{"dataset": "synthesized solo parts of chorales (CocoChorales)", "gain_aug_db": 6, "noise_aug": 0.01, "widths": [96, 112, 144], "final_lr_fraction": 0, "weight_decay": 0.09}
Rows from block 3 of a small sound classifier, named by matrix and row number. Rows with one number belong to one channel. Each number is 200 + 40 x the weight over its row's rms, rounded and kept within 0 to 999. All counts start at 0.
Before each channel's rows are labels from the 100 clips, of 14848, where the channel reaches its highest value: "top examples" is what is common among them; "peak on" is the class under the peak. Only what is clearly more common there than usual is listed. The data: synthesized solo parts of chorales (CocoChorales). In brackets: how many of the 100.
# convs0: first width-5 conv, stride 2 (model.blocks.3.convs.0.weight, 112x96x5, each kernel summed), inputs 0-95
# convs1: second width-5 conv (model.blocks.3.convs.1.weight, 112x112x5, transposed, each kernel summed), outputs 0-111

top examples: trombone (81); note F4 (43); note D#4 (43)
peak on: D#4 (31)
convs0.79,244,184,228,169,169,222,199,162,166,139,159,138,239,194,187,170,193,206,207,136,187,208,130,280,218,144,160,180,182,204,296,199,228,248,174,133,224,175,284,250,129,247,191,254,270,185,78,166,207,202,260,219,213,205,240,146,181,242,186,151,205,244,194,260,154,196,164,192,160,147,197,248,244,207,248,172,203,203,166,181,208,216,163,178,208,162,252,137,215,199,221,230,175,159,150,187
convs1.79,334,253,230,174,191,173,240,199,186,206,166,203,206,188,201,208,253,222,246,300,191,124,188,252,178,109,160,225,231,156,261,221,229,215,189,218,215,132,193,223,165,155,168,193,225,162,193,155,174,182,192,186,216,230,174,168,146,254,168,203,160,217,231,229,235,228,203,127,261,169,92,139,167,245,171,158,271,195,183,144,210,233,203,241,247,214,178,216,199,214,192,223,132,239,187,226,217,274,219,217,256,117,219,185,213,217,211,146,206,161,147,213

top examples: flute (76); note F5 (44); note D#5 (29)
peak on: F5 (37)
convs0.84,292,185,161,99,229,321,189,202,207,239,224,209,149,241,255,253,177,117,157,240,114,176,206,221,228,178,171,227,211,173,205,180,125,157,240,131,230,194,257,255,191,183,205,126,197,193,207,121,206,217,197,193,211,200,216,197,217,126,211,176,222,148,162,157,138,169,185,231,223,188,164,175,195,205,197,176,209,171,174,163,249,209,198,255,193,201,141,165,235,123,185,179,190,171,233,153
convs1.84,200,191,168,171,94,217,160,224,229,155,198,229,265,230,257,217,155,235,152,215,198,236,223,165,228,206,129,154,195,245,261,243,227,189,203,211,214,208,122,184,174,125,174,295,214,243,181,256,248,210,164,172,218,197,226,196,229,235,238,216,257,208,262,237,188,206,261,231,225,227,121,185,213,158,231,221,219,279,176,166,201,187,237,92,142,231,262,126,225,183,182,185,172,221,239,227,166,234,242,182,171,252,175,159,185,212,98,197,224,153,207,198

top examples: oboe (58); note F#5 (40); note C5 (31)
peak on: silence (68)
convs0.85,196,189,158,265,223,172,208,205,212,260,219,249,148,150,206,232,190,181,196,212,231,208,185,178,242,180,271,213,178,278,133,238,284,197,203,253,267,211,153,256,239,239,134,169,241,234,199,158,210,199,182,213,209,185,238,222,185,203,254,205,197,189,261,134,167,229,281,167,222,184,279,194,246,107,201,257,257,214,174,236,159,226,279,179,146,157,214,154,188,151,182,221,183,291,216,189
convs1.85,96,139,232,209,214,136,221,274,248,155,250,207,166,214,157,235,168,229,212,204,159,90,209,190,166,159,239,103,198,184,208,206,183,229,237,155,205,232,209,125,161,228,161,180,201,189,198,182,163,167,223,180,190,225,247,130,226,250,197,144,147,180,167,231,182,240,149,239,240,221,223,189,198,197,166,210,147,203,198,132,219,176,200,131,140,286,179,169,165,216,187,250,148,152,195,219,127,156,200,203,267,144,143,180,262,198,154,183,194,181,248,190

top examples: flute (66); note E5 (33); note F5 (32)
peak on: F5 (26)
convs0.21,228,181,242,172,152,126,189,211,206,209,166,170,181,225,243,248,129,239,233,173,235,239,177,181,229,253,145,187,226,133,229,197,186,207,94,265,153,160,204,267,237,221,234,234,226,248,194,183,173,123,250,183,250,199,225,108,189,263,152,253,182,167,251,191,166,136,220,249,228,173,234,191,221,158,193,207,235,188,235,260,144,188,173,211,177,210,228,228,180,161,164,168,218,106,265,222
convs1.21,204,135,211,214,218,203,164,203,86,238,199,188,151,267,192,231,279,205,209,124,200,120,183,219,177,226,250,188,156,185,208,174,263,177,179,137,192,252,148,149,214,170,227,201,209,193,229,149,243,270,225,169,155,153,216,209,163,155,122,183,169,198,118,184,154,241,262,206,174,201,207,196,192,214,272,219,180,199,187,204,161,172,221,236,242,189,233,255,238,176,194,172,201,222,249,261,221,166,206,240,202,186,202,221,174,169,262,199,307,179,133,308

top examples: clarinet (45); bassoon (34)
peak on: D#4 (30)
convs0.98,203,139,168,163,198,185,126,229,172,240,215,158,130,196,209,218,184,283,192,166,239,115,245,212,257,233,187,151,225,137,116,234,183,142,249,264,243,255,207,185,173,233,186,197,224,218,154,152,123,176,193,277,240,177,230,163,225,223,150,233,176,252,146,182,241,181,266,243,165,214,144,186,185,275,184,187,211,197,179,156,233,183,197,265,183,167,215,152,271,192,213,212,228,141,191,225
convs1.98,191,245,243,204,168,213,241,204,172,207,227,138,194,168,174,170,200,220,249,149,187,247,194,250,242,173,282,197,215,189,238,230,129,123,221,267,218,221,175,184,219,145,203,172,266,140,152,164,250,185,192,214,218,141,231,216,185,184,175,246,237,180,142,190,205,256,113,97,197,164,263,210,140,111,210,149,203,213,136,143,267,207,236,209,179,177,194,254,182,190,270,222,245,164,161,175,220,190,288,192,173,168,263,230,191,220,207,144,172,174,151,181

top examples: bassoon (52); note C4 (29); note A3 (28)
peak on: silence (92)
convs0.7,238,216,225,220,172,199,252,173,211,214,189,122,172,197,234,223,216,180,222,189,217,154,173,219,133,132,166,200,225,193,337,238,170,218,190,187,225,253,221,161,201,209,189,239,225,266,193,246,214,180,137,149,141,194,275,134,176,213,192,146,156,174,250,222,251,222,260,143,267,232,203,185,199,137,210,202,159,256,277,252,173,224,173,275,269,145,222,163,170,183,214,231,153,196,203,174
convs1.7,240,180,203,223,237,178,179,217,200,241,247,159,130,201,271,220,227,219,176,172,220,263,176,181,236,163,191,228,219,227,210,152,140,189,232,199,256,190,230,216,257,233,293,230,218,184,194,214,260,280,196,236,210,236,170,228,201,163,156,156,264,240,203,343,206,100,171,194,221,223,122,185,185,217,199,166,234,86,174,214,208,217,224,201,190,143,230,240,191,235,182,214,151,194,273,216,237,193,215,209,150,225,182,152,190,218,196,140,157,115,166,178

top examples: violin (94); note C#5 (54); note C5 (39)
peak on: silence (32); A#4 (25)
convs0.28,267,208,167,246,121,187,231,200,134,131,237,208,229,198,213,238,151,205,202,197,227,258,210,249,269,195,201,229,210,180,255,246,171,154,127,168,194,203,47,282,206,158,233,156,214,252,280,152,127,254,225,223,196,130,176,196,249,199,199,174,176,214,183,217,143,222,184,199,242,192,195,210,212,203,255,190,214,142,185,254,180,166,178,155,242,203,224,173,147,181,206,181,236,176,229,224
convs1.28,196,126,209,207,193,177,224,237,216,251,131,150,175,186,210,225,203,189,179,143,194,171,139,142,105,164,273,269,212,219,227,204,229,148,183,209,199,238,182,175,82,177,224,222,195,222,210,235,177,188,211,181,232,186,168,177,153,199,132,265,155,168,163,160,238,268,199,201,261,128,259,219,271,240,266,93,219,213,237,152,237,217,165,207,177,167,200,263,223,213,241,182,217,215,229,257,238,175,220,157,202,240,197,263,284,158,175,209,224,192,203,196

top examples: bassoon (55); note D#4 (46); note C4 (43)
peak on: D#4 (31)
convs0.91,145,212,147,197,162,172,135,242,144,191,182,214,233,190,202,200,175,254,219,236,236,163,106,155,201,150,217,236,213,191,236,193,182,162,257,212,178,161,244,159,176,193,217,288,207,177,249,121,194,144,213,207,176,203,209,175,164,191,185,168,200,250,181,225,228,257,216,214,234,176,196,166,230,201,307,156,167,230,183,135,239,253,194,234,236,84,161,174,148,181,253,197,194,255,198,96
convs1.91,161,139,232,132,161,211,228,204,189,207,215,186,246,230,126,210,231,206,190,203,204,216,212,253,190,256,232,202,190,231,196,161,219,205,171,117,206,142,246,242,145,225,189,216,206,223,229,239,217,217,178,231,167,206,177,266,189,180,209,239,230,277,242,217,183,254,259,213,149,234,176,173,260,228,168,352,208,140,168,198,255,272,217,231,182,206,164,183,154,170,265,275,186,208,172,183,118,171,171,144,235,192,193,250,213,231,126,272,171,268,213,174

top examples: trombone (69); note F4 (47); note F#4 (27)
peak on: F4 (35)
convs0.40,187,232,196,196,180,186,246,205,243,196,216,178,228,178,205,165,235,200,218,198,190,208,209,235,238,140,210,198,201,217,223,297,160,269,219,270,232,221,232,221,172,199,197,172,149,205,312,202,210,219,155,186,241,145,90,225,237,259,235,152,137,168,215,243,123,204,168,242,229,161,185,190,102,248,87,177,270,198,174,164,187,240,223,153,192,190,178,116,196,188,250,198,217,197,225,218
convs1.40,200,219,144,189,211,211,221,93,271,244,171,222,211,222,152,155,225,146,269,190,238,205,139,196,192,201,217,279,248,168,239,98,253,228,238,141,183,166,183,186,168,209,190,174,229,211,280,194,155,225,178,198,193,243,208,169,163,224,195,218,157,246,235,160,223,246,231,192,162,165,121,147,268,175,216,185,176,181,167,256,275,225,206,132,186,242,260,194,150,243,157,189,176,216,179,221,249,246,126,259,256,220,139,223,277,193,224,170,178,205,207,203

top examples: tuba (63); note A#3 (50); instrument: trumpet (26)
peak on: silence (75)
convs0.77,169,209,215,157,121,291,138,221,197,207,206,205,243,265,168,189,226,217,189,230,188,140,199,233,240,172,125,132,184,219,185,206,195,215,149,309,203,220,198,205,223,149,262,211,208,193,226,260,194,249,175,150,202,235,234,159,186,199,199,287,201,178,151,226,292,176,207,205,112,265,192,219,176,244,223,209,261,245,273,149,136,202,163,189,206,177,152,185,233,244,226,234,253,166,171,210
convs1.77,209,167,194,155,129,170,188,173,152,176,219,209,202,180,174,184,171,226,167,168,148,236,170,162,259,141,217,281,145,272,182,197,208,168,197,228,202,190,117,153,298,154,224,151,198,187,239,205,164,220,147,198,151,188,234,203,187,220,203,131,191,203,131,233,148,171,170,257,167,128,165,263,157,183,189,212,163,265,224,184,229,187,238,178,285,183,137,170,146,188,231,233,224,209,176,113,246,141,182,218,220,201,189,206,180,266,170,134,213,275,136,163

top examples: trumpet (68); note C#5 (57)
peak on: C#5 (47)
convs0.106,205,213,209,255,190,304,192,153,201,211,238,137,171,217,251,182,193,135,227,208,176,153,244,246,109,162,165,225,199,176,162,234,174,201,213,197,140,252,220,232,324,156,112,184,149,155,250,212,146,240,223,171,166,211,176,166,216,196,227,180,201,263,192,182,187,165,127,157,180,171,119,184,188,237,204,228,191,166,151,252,157,224,274,246,161,229,228,184,202,216,213,171,156,176,211,150
convs1.106,222,225,173,212,194,213,275,234,212,230,195,267,280,138,213,184,156,219,198,244,212,190,247,187,204,199,192,132,206,230,200,168,165,190,255,207,202,189,219,184,182,178,136,230,173,177,174,192,129,163,228,176,224,134,243,173,186,128,284,225,207,179,240,304,207,204,169,220,208,206,221,162,234,184,212,198,150,205,195,244,147,246,192,238,191,171,211,243,146,236,224,285,72,193,205,251,168,84,219,224,242,227,212,265,232,185,231,197,239,135,222,276

top examples: tuba (37); violin (32)
peak on: silence (36)
convs0.41,222,183,142,207,294,228,226,179,205,192,198,254,194,261,181,207,180,212,160,143,184,222,185,263,334,167,191,253,169,204,136,195,196,171,169,125,290,167,157,207,212,176,235,199,213,211,173,177,162,222,219,228,207,195,169,254,218,146,181,214,199,164,196,224,162,233,189,169,211,159,192,187,194,155,275,182,149,224,157,157,149,264,228,218,179,282,188,208,265,126,245,276,226,164,149,235
convs1.41,267,158,123,245,122,199,156,185,202,210,237,165,193,222,202,176,202,221,206,191,186,157,188,247,170,184,151,215,108,141,157,248,218,192,269,201,256,133,166,227,145,215,155,189,160,247,233,227,134,194,172,189,232,184,225,191,223,247,214,166,177,141,159,206,211,253,238,205,245,147,179,199,296,107,232,137,181,261,230,137,200,236,235,151,211,204,136,213,171,191,187,120,189,210,267,171,167,182,164,158,176,199,256,205,224,140,144,231,224,175,150,236

top examples: trumpet (79); note F#5 (57); note G5 (45)
peak on: F#5 (47); G5 (34)
convs0.45,238,240,209,201,152,244,280,169,221,170,191,202,254,122,184,144,311,173,176,240,194,227,171,165,152,190,225,258,173,223,182,244,237,227,190,179,160,236,141,245,155,210,205,159,231,165,203,163,160,205,135,274,258,190,230,249,138,249,119,149,191,276,135,192,216,180,162,163,156,186,246,162,228,290,213,174,237,194,162,225,226,226,177,157,206,170,182,150,186,176,174,233,235,197,176,222
convs1.45,157,171,218,183,236,96,229,253,203,232,185,213,218,184,152,146,155,177,186,177,261,154,162,206,218,189,193,115,234,210,178,276,176,103,217,228,103,172,246,168,167,225,219,271,159,163,172,156,180,192,143,219,147,187,234,273,165,155,255,243,196,218,193,167,271,233,243,186,243,212,153,235,194,204,185,192,230,263,185,211,218,153,247,195,265,228,103,231,191,143,204,165,185,236,186,166,159,190,212,191,185,239,163,263,230,214,209,288,187,208,159,216

top examples: clarinet (38); horn (30)
peak on: C#5 (27)
convs0.83,222,180,147,249,170,226,195,149,245,238,183,219,144,188,200,211,190,164,186,219,251,264,244,217,184,119,207,211,214,154,241,256,213,211,223,158,230,180,210,240,257,232,157,183,210,165,215,154,200,172,244,178,258,180,198,236,187,154,235,198,238,211,137,117,169,184,126,210,190,213,183,160,151,222,219,206,127,251,233,205,184,194,215,96,287,244,242,247,245,207,184,303,204,103,244,225
convs1.83,247,191,239,153,196,204,238,147,247,170,146,196,167,190,212,244,180,212,180,239,214,200,172,187,107,225,214,221,191,209,209,210,170,197,157,193,198,243,99,207,169,163,225,152,202,110,158,191,240,179,126,168,263,259,178,145,228,221,221,258,258,149,211,204,221,269,157,208,172,219,186,236,141,235,260,185,274,187,256,204,167,277,189,243,210,186,216,221,205,282,259,302,174,266,257,220,202,204,225,168,202,164,205,209,157,132,116,195,238,218,186,194

top examples: note A#4 (38); clarinet (33); instrument: bassoon (30)
peak on: A#4 (29)
convs0.55,236,196,265,187,205,230,182,172,222,109,177,161,159,160,237,202,166,193,195,246,175,114,185,221,168,158,124,193,158,183,294,147,150,247,106,140,252,217,208,197,217,195,162,185,196,149,194,187,246,215,158,128,193,174,266,203,210,176,205,255,128,236,200,129,218,142,207,233,224,133,142,250,152,200,261,155,213,210,186,171,243,239,179,222,226,223,233,230,156,174,184,188,220,254,235,232
convs1.55,226,214,204,244,223,181,192,222,176,197,257,234,266,182,184,231,201,312,246,135,158,175,242,228,244,195,225,196,153,235,217,155,138,235,181,140,233,205,188,221,324,241,176,250,289,174,195,148,197,167,182,195,239,278,190,167,147,191,190,177,268,237,170,242,191,260,208,171,226,162,168,198,149,209,183,253,142,169,185,188,200,147,216,258,213,194,180,172,201,184,190,178,197,182,160,166,165,279,184,281,229,262,182,271,188,193,171,282,164,140,202,188

top examples: trumpet (99); note F#5 (53); note F5 (50)
peak on: G5 (29)
convs0.38,266,228,254,213,216,120,190,203,165,153,224,222,161,198,167,147,231,199,197,169,223,172,221,220,249,161,213,150,146,129,260,237,244,301,232,245,148,146,275,232,224,210,237,146,246,171,152,204,237,182,193,240,147,214,225,188,214,225,151,179,201,284,181,228,129,151,192,198,257,179,227,247,232,223,275,221,208,276,207,219,131,183,176,156,198,174,197,127,232,194,173,237,205,200,144,225
convs1.38,207,160,235,160,231,108,223,156,207,176,262,202,239,146,148,213,220,196,197,194,163,147,227,175,169,222,156,203,234,167,154,174,185,197,126,202,250,107,188,115,165,217,263,149,156,206,197,231,226,167,178,226,238,241,222,151,239,186,149,133,130,207,156,236,168,213,165,209,206,232,222,229,141,176,215,136,155,175,146,173,162,188,199,221,197,305,205,149,187,216,256,329,190,183,170,256,193,182,155,157,143,210,209,244,200,190,197,208,230,229,250,158

top examples: bassoon (67); note D4 (65); note C4 (48)
peak on: D4 (55)
convs0.73,203,200,204,183,171,199,272,239,185,190,177,226,179,209,213,190,120,241,250,131,190,189,153,205,244,171,267,230,232,250,144,215,214,143,188,230,173,194,220,278,158,174,197,236,198,220,154,207,196,193,195,207,116,180,193,228,195,192,164,171,211,221,174,260,171,197,249,197,352,201,217,228,226,185,166,133,108,188,268,153,190,267,228,147,167,222,94,241,180,203,197,172,166,150,200,212
convs1.73,198,163,225,161,154,176,187,175,239,167,220,146,195,200,267,180,195,245,117,198,233,205,190,162,219,176,150,233,189,155,237,242,191,171,247,234,249,159,252,139,145,106,199,214,217,191,67,194,135,215,178,179,251,182,209,226,231,253,105,187,210,122,131,212,183,253,223,182,212,206,187,184,319,199,216,247,228,187,168,236,220,155,200,190,209,236,194,183,181,206,232,207,147,182,230,175,157,158,226,138,189,208,183,173,157,234,198,271,150,135,234,245

top examples: trumpet (53); oboe (34)
peak on: silence (56)
convs0.90,130,242,203,193,202,211,204,205,141,264,161,185,179,222,221,265,186,153,147,198,210,136,158,168,183,201,204,129,218,201,221,192,195,250,235,189,187,211,193,164,116,202,226,126,218,185,184,215,224,281,179,158,173,168,246,195,122,139,172,193,149,155,160,237,211,280,163,125,144,294,212,165,198,255,219,236,232,187,236,228,265,215,237,202,167,202,171,168,179,180,216,285,210,217,108,237
convs1.90,176,172,260,147,135,195,205,122,160,225,248,223,162,162,160,207,222,245,204,171,122,202,172,157,203,216,224,245,205,202,229,200,224,204,199,184,168,203,285,266,146,171,168,272,288,104,182,169,168,185,186,162,239,213,185,334,163,147,248,196,135,192,196,245,183,156,221,130,159,160,247,262,213,197,144,135,187,179,171,223,196,181,223,157,177,208,146,256,162,183,260,174,219,199,184,136,179,199,173,202,146,217,157,248,168,192,163,180,219,195,192,190

top examples: violin (100); note F#5 (38); note G5 (35)
peak on: E5 (29); G5 (25)
convs0.101,165,168,241,184,219,148,158,174,181,206,210,152,164,248,184,199,167,228,240,188,201,220,245,211,232,220,238,302,267,293,165,247,176,245,170,207,236,205,209,180,192,167,281,231,221,189,127,187,224,178,232,278,194,159,215,177,242,114,166,177,200,176,170,186,201,179,159,239,216,152,267,147,257,217,219,166,148,230,169,227,173,261,259,186,157,206,240,155,221,261,131,254,144,156,193,260
convs1.101,140,147,184,239,206,193,220,182,123,221,124,174,226,201,184,226,150,165,227,245,176,236,178,154,219,168,245,228,185,201,228,160,182,227,149,128,163,185,199,240,125,176,222,173,186,206,209,185,138,199,132,191,206,186,181,166,265,198,202,245,220,201,152,167,209,243,249,163,189,190,168,188,177,235,231,47,157,248,109,186,188,213,156,288,198,197,108,160,230,182,230,203,172,215,265,216,165,167,195,215,147,180,162,198,187,134,210,137,170,184,282,206

top examples: clarinet (59); note D4 (48); note E4 (40)
peak on: D4 (30)
convs0.26,172,198,119,263,184,72,207,154,139,169,230,225,191,141,168,197,138,194,199,228,188,215,229,203,259,151,253,212,216,231,210,143,204,225,195,268,212,154,197,278,165,260,206,226,190,199,160,142,144,179,192,239,207,202,199,208,207,186,195,149,211,179,164,226,185,252,48,221,165,209,202,207,188,244,220,216,212,258,168,207,248,213,183,181,184,159,263,305,220,174,170,176,187,200,193,217
convs1.26,197,155,123,190,270,172,230,177,152,160,186,192,148,254,262,216,196,199,190,137,234,191,245,242,267,250,143,220,190,184,181,160,177,170,223,166,342,171,184,180,196,219,289,190,170,222,206,189,201,206,186,217,190,189,153,162,171,189,288,164,224,197,218,179,182,199,211,201,195,228,234,123,264,243,146,208,168,229,143,268,203,186,212,147,187,191,211,157,213,169,216,196,198,258,210,140,314,132,299,185,202,185,223,170,161,161,207,169,187,153,177,174

top examples: trombone (46); flute (39)
peak on: silence (100)
convs0.105,258,174,182,169,205,182,280,156,247,161,202,191,204,216,128,181,207,170,121,204,238,249,147,255,229,192,199,242,224,172,217,216,206,164,179,229,216,233,180,161,190,154,219,177,272,103,242,171,172,256,173,206,194,169,271,218,137,180,212,291,221,209,170,197,112,236,189,207,185,193,216,327,179,135,239,155,134,187,276,170,204,191,178,170,181,206,186,191,212,234,219,244,189,265,236,173
convs1.105,164,138,119,143,232,218,271,165,201,202,236,192,170,257,173,197,165,198,190,222,188,167,175,207,237,144,164,119,141,266,174,316,247,179,243,196,218,219,207,176,228,176,190,312,198,165,175,180,148,142,138,161,258,188,159,154,170,203,240,184,222,221,162,243,215,194,223,207,165,166,186,163,149,183,150,184,224,288,177,171,211,185,217,206,207,129,261,250,159,214,189,182,224,145,182,145,267,140,236,192,208,242,211,228,220,242,176,189,217,216,207,115

top examples: note A4 (32); tuba (32); instrument: violin (32)
peak on: silence (62)
convs0.82,223,263,159,188,230,280,192,176,164,167,186,239,141,117,219,139,265,126,184,227,192,188,287,186,176,185,190,141,160,264,231,223,181,146,254,262,188,153,182,164,173,252,213,236,207,190,185,247,164,197,274,184,188,210,164,197,274,210,167,243,176,139,228,200,181,230,166,228,180,212,155,127,115,242,202,208,197,264,181,175,186,112,245,211,187,156,172,138,161,188,196,221,172,161,180,211
convs1.82,123,266,196,146,159,214,213,175,194,191,139,209,181,211,221,189,146,156,237,229,208,180,74,252,269,179,179,157,215,261,205,178,145,181,204,203,203,154,111,182,205,116,164,212,140,125,222,195,138,284,226,206,222,216,196,182,182,137,188,209,199,196,200,206,163,208,263,240,206,163,241,205,128,186,141,185,191,245,167,211,144,181,236,208,166,184,231,174,229,188,254,203,131,190,206,192,227,246,226,227,204,183,158,246,183,294,253,217,153,261,244,256

top examples: trumpet (57); note F#5 (56); note G#5 (44)
peak on: G#5 (35); F#5 (33)
convs0.30,255,252,161,199,259,241,252,191,194,149,217,208,128,179,195,177,199,177,239,175,188,250,191,237,206,243,187,222,147,244,192,194,203,251,192,259,211,219,193,256,239,222,218,205,148,240,192,192,327,263,134,140,164,124,199,213,247,258,255,173,179,166,196,193,212,153,212,190,126,160,273,205,148,208,226,218,114,198,237,191,209,179,276,181,183,197,186,168,231,189,186,281,209,150,171,271
convs1.30,173,179,164,162,244,106,195,144,225,254,213,193,166,235,204,186,221,173,201,84,140,209,136,249,216,117,264,187,214,187,261,216,276,251,254,181,179,192,222,132,198,141,218,186,155,160,255,178,210,158,211,244,160,233,246,102,226,191,204,147,242,260,213,188,161,203,226,191,201,172,173,222,155,210,250,142,190,133,242,208,179,199,294,231,227,234,208,218,199,194,287,144,235,198,230,257,194,144,176,188,206,205,204,257,246,230,187,208,213,187,205,209

top examples: oboe (95); note C5 (68); note C#5 (55)
peak on: C5 (44); C#5 (40)
convs0.22,218,184,285,164,91,184,118,180,207,173,215,153,250,185,195,217,146,171,184,232,135,217,177,169,131,227,200,200,273,209,254,142,179,173,233,175,206,210,260,256,245,217,217,208,170,170,204,188,189,159,162,212,216,266,137,161,207,261,228,155,180,191,188,208,204,240,161,101,250,212,203,182,258,200,187,242,237,196,163,226,180,169,225,107,207,190,237,126,181,190,108,154,164,189,185,225
convs1.22,130,227,192,191,212,159,205,271,196,168,242,212,231,191,282,176,158,186,150,210,196,195,178,196,248,166,199,226,202,202,171,214,211,213,164,211,163,211,277,186,139,138,200,247,214,204,125,242,190,244,162,255,190,214,209,170,241,262,185,142,228,157,223,147,163,161,197,216,218,224,213,134,180,191,169,217,260,310,245,239,153,162,223,230,309,247,256,191,193,199,164,86,177,292,239,203,221,192,234,176,194,183,199,225,239,188,195,158,196,106,146,187

top examples: clarinet (97); note D#4 (64)
peak on: C#4 (39); D4 (33)
convs0.93,205,170,138,234,209,221,277,202,241,143,169,171,221,169,262,209,201,146,112,196,228,224,197,218,230,177,213,107,197,220,152,190,244,245,164,197,253,177,193,163,196,206,209,185,156,242,178,220,185,202,233,96,216,152,148,218,223,294,202,156,282,290,197,141,242,209,227,193,127,164,193,144,189,139,196,160,190,228,160,199,306,181,194,228,218,186,217,201,221,162,263,195,236,179,210,204
convs1.93,204,206,206,223,170,248,201,90,241,218,136,181,188,160,130,236,179,189,133,157,246,235,219,275,155,208,149,155,169,186,206,144,200,229,237,205,171,231,196,314,156,202,226,196,312,186,181,188,225,219,254,203,230,203,259,193,251,177,215,244,172,168,185,161,250,202,207,250,206,158,219,213,139,168,239,221,209,200,226,139,224,130,146,276,205,190,298,171,176,148,207,214,232,232,243,199,230,174,138,180,242,172,225,209,178,132,262,228,179,203,158,198

top examples: clarinet (73); note D#4 (64)
peak on: D#4 (44); D4 (28)
convs0.36,146,167,248,278,164,209,210,171,185,169,196,195,170,142,170,155,265,133,149,196,225,157,216,237,140,159,151,161,162,200,168,258,191,150,200,323,151,172,214,205,254,123,242,204,136,229,170,232,209,217,166,177,203,113,186,133,214,208,190,222,182,285,180,231,289,181,203,210,206,225,211,185,238,255,207,201,238,233,154,194,185,147,135,155,216,259,181,188,239,196,193,197,195,192,141,188
convs1.36,120,230,184,216,177,154,186,215,190,227,216,240,172,191,221,165,224,218,226,185,166,165,171,187,274,169,167,172,214,213,185,104,175,142,208,175,257,183,153,213,322,195,183,171,159,163,233,196,193,300,143,246,126,231,198,251,154,224,186,137,194,207,186,211,142,267,171,224,171,160,199,198,143,197,179,172,241,216,148,173,271,129,201,192,258,233,166,188,174,193,181,201,177,191,219,96,189,214,121,209,302,170,237,192,160,195,214,179,189,252,234,167

top examples: clarinet (79); note G#4 (58)
peak on: G#4 (51)
convs0.86,160,227,265,186,151,146,135,224,167,194,154,190,196,204,174,202,210,175,140,200,179,225,217,256,193,211,232,200,256,219,218,277,193,197,132,101,223,194,136,214,94,183,199,230,159,257,230,226,195,166,167,240,159,258,200,180,210,163,252,227,174,195,245,114,222,258,182,261,199,228,197,199,186,172,154,234,208,164,219,230,229,167,197,241,240,304,243,135,277,167,202,145,211,214,165,165
convs1.86,170,172,256,253,221,193,235,193,203,129,200,154,273,164,183,153,273,198,225,194,241,227,219,187,137,297,217,136,258,191,172,187,197,204,256,234,144,216,164,209,193,243,205,163,196,173,203,218,224,136,224,224,215,160,220,271,154,186,222,252,201,198,207,111,204,162,256,155,207,239,110,222,168,233,260,185,227,301,174,181,266,218,187,194,158,143,237,255,171,221,179,222,228,155,236,151,162,278,164,120,234,207,166,174,203,170,244,240,171,229,203,204

top examples: note A#4 (39); flute (37); note C5 (30)
peak on: A#4 (26)
convs0.76,205,220,207,117,269,224,190,150,276,213,185,184,224,223,162,159,109,136,278,239,253,200,223,257,158,173,166,229,207,148,204,188,231,248,187,164,165,198,180,164,260,157,195,167,194,130,295,226,207,220,192,205,157,228,231,237,185,188,179,188,178,173,168,171,172,200,232,179,189,157,182,212,209,147,147,190,227,210,230,207,217,193,155,217,63,207,186,164,242,125,218,153,165,214,293,194
convs1.76,136,178,193,224,229,209,193,208,187,171,263,260,221,137,128,184,200,192,141,186,204,263,212,269,271,174,176,134,158,243,187,166,169,209,178,225,224,190,218,174,131,171,185,191,218,221,296,160,155,122,220,272,139,194,235,189,150,139,170,195,177,201,234,235,126,213,235,182,224,117,175,149,189,135,159,209,221,206,272,221,182,234,197,223,209,233,218,215,206,153,225,238,107,199,228,210,226,254,230,207,283,176,183,171,218,120,196,232,252,182,200,266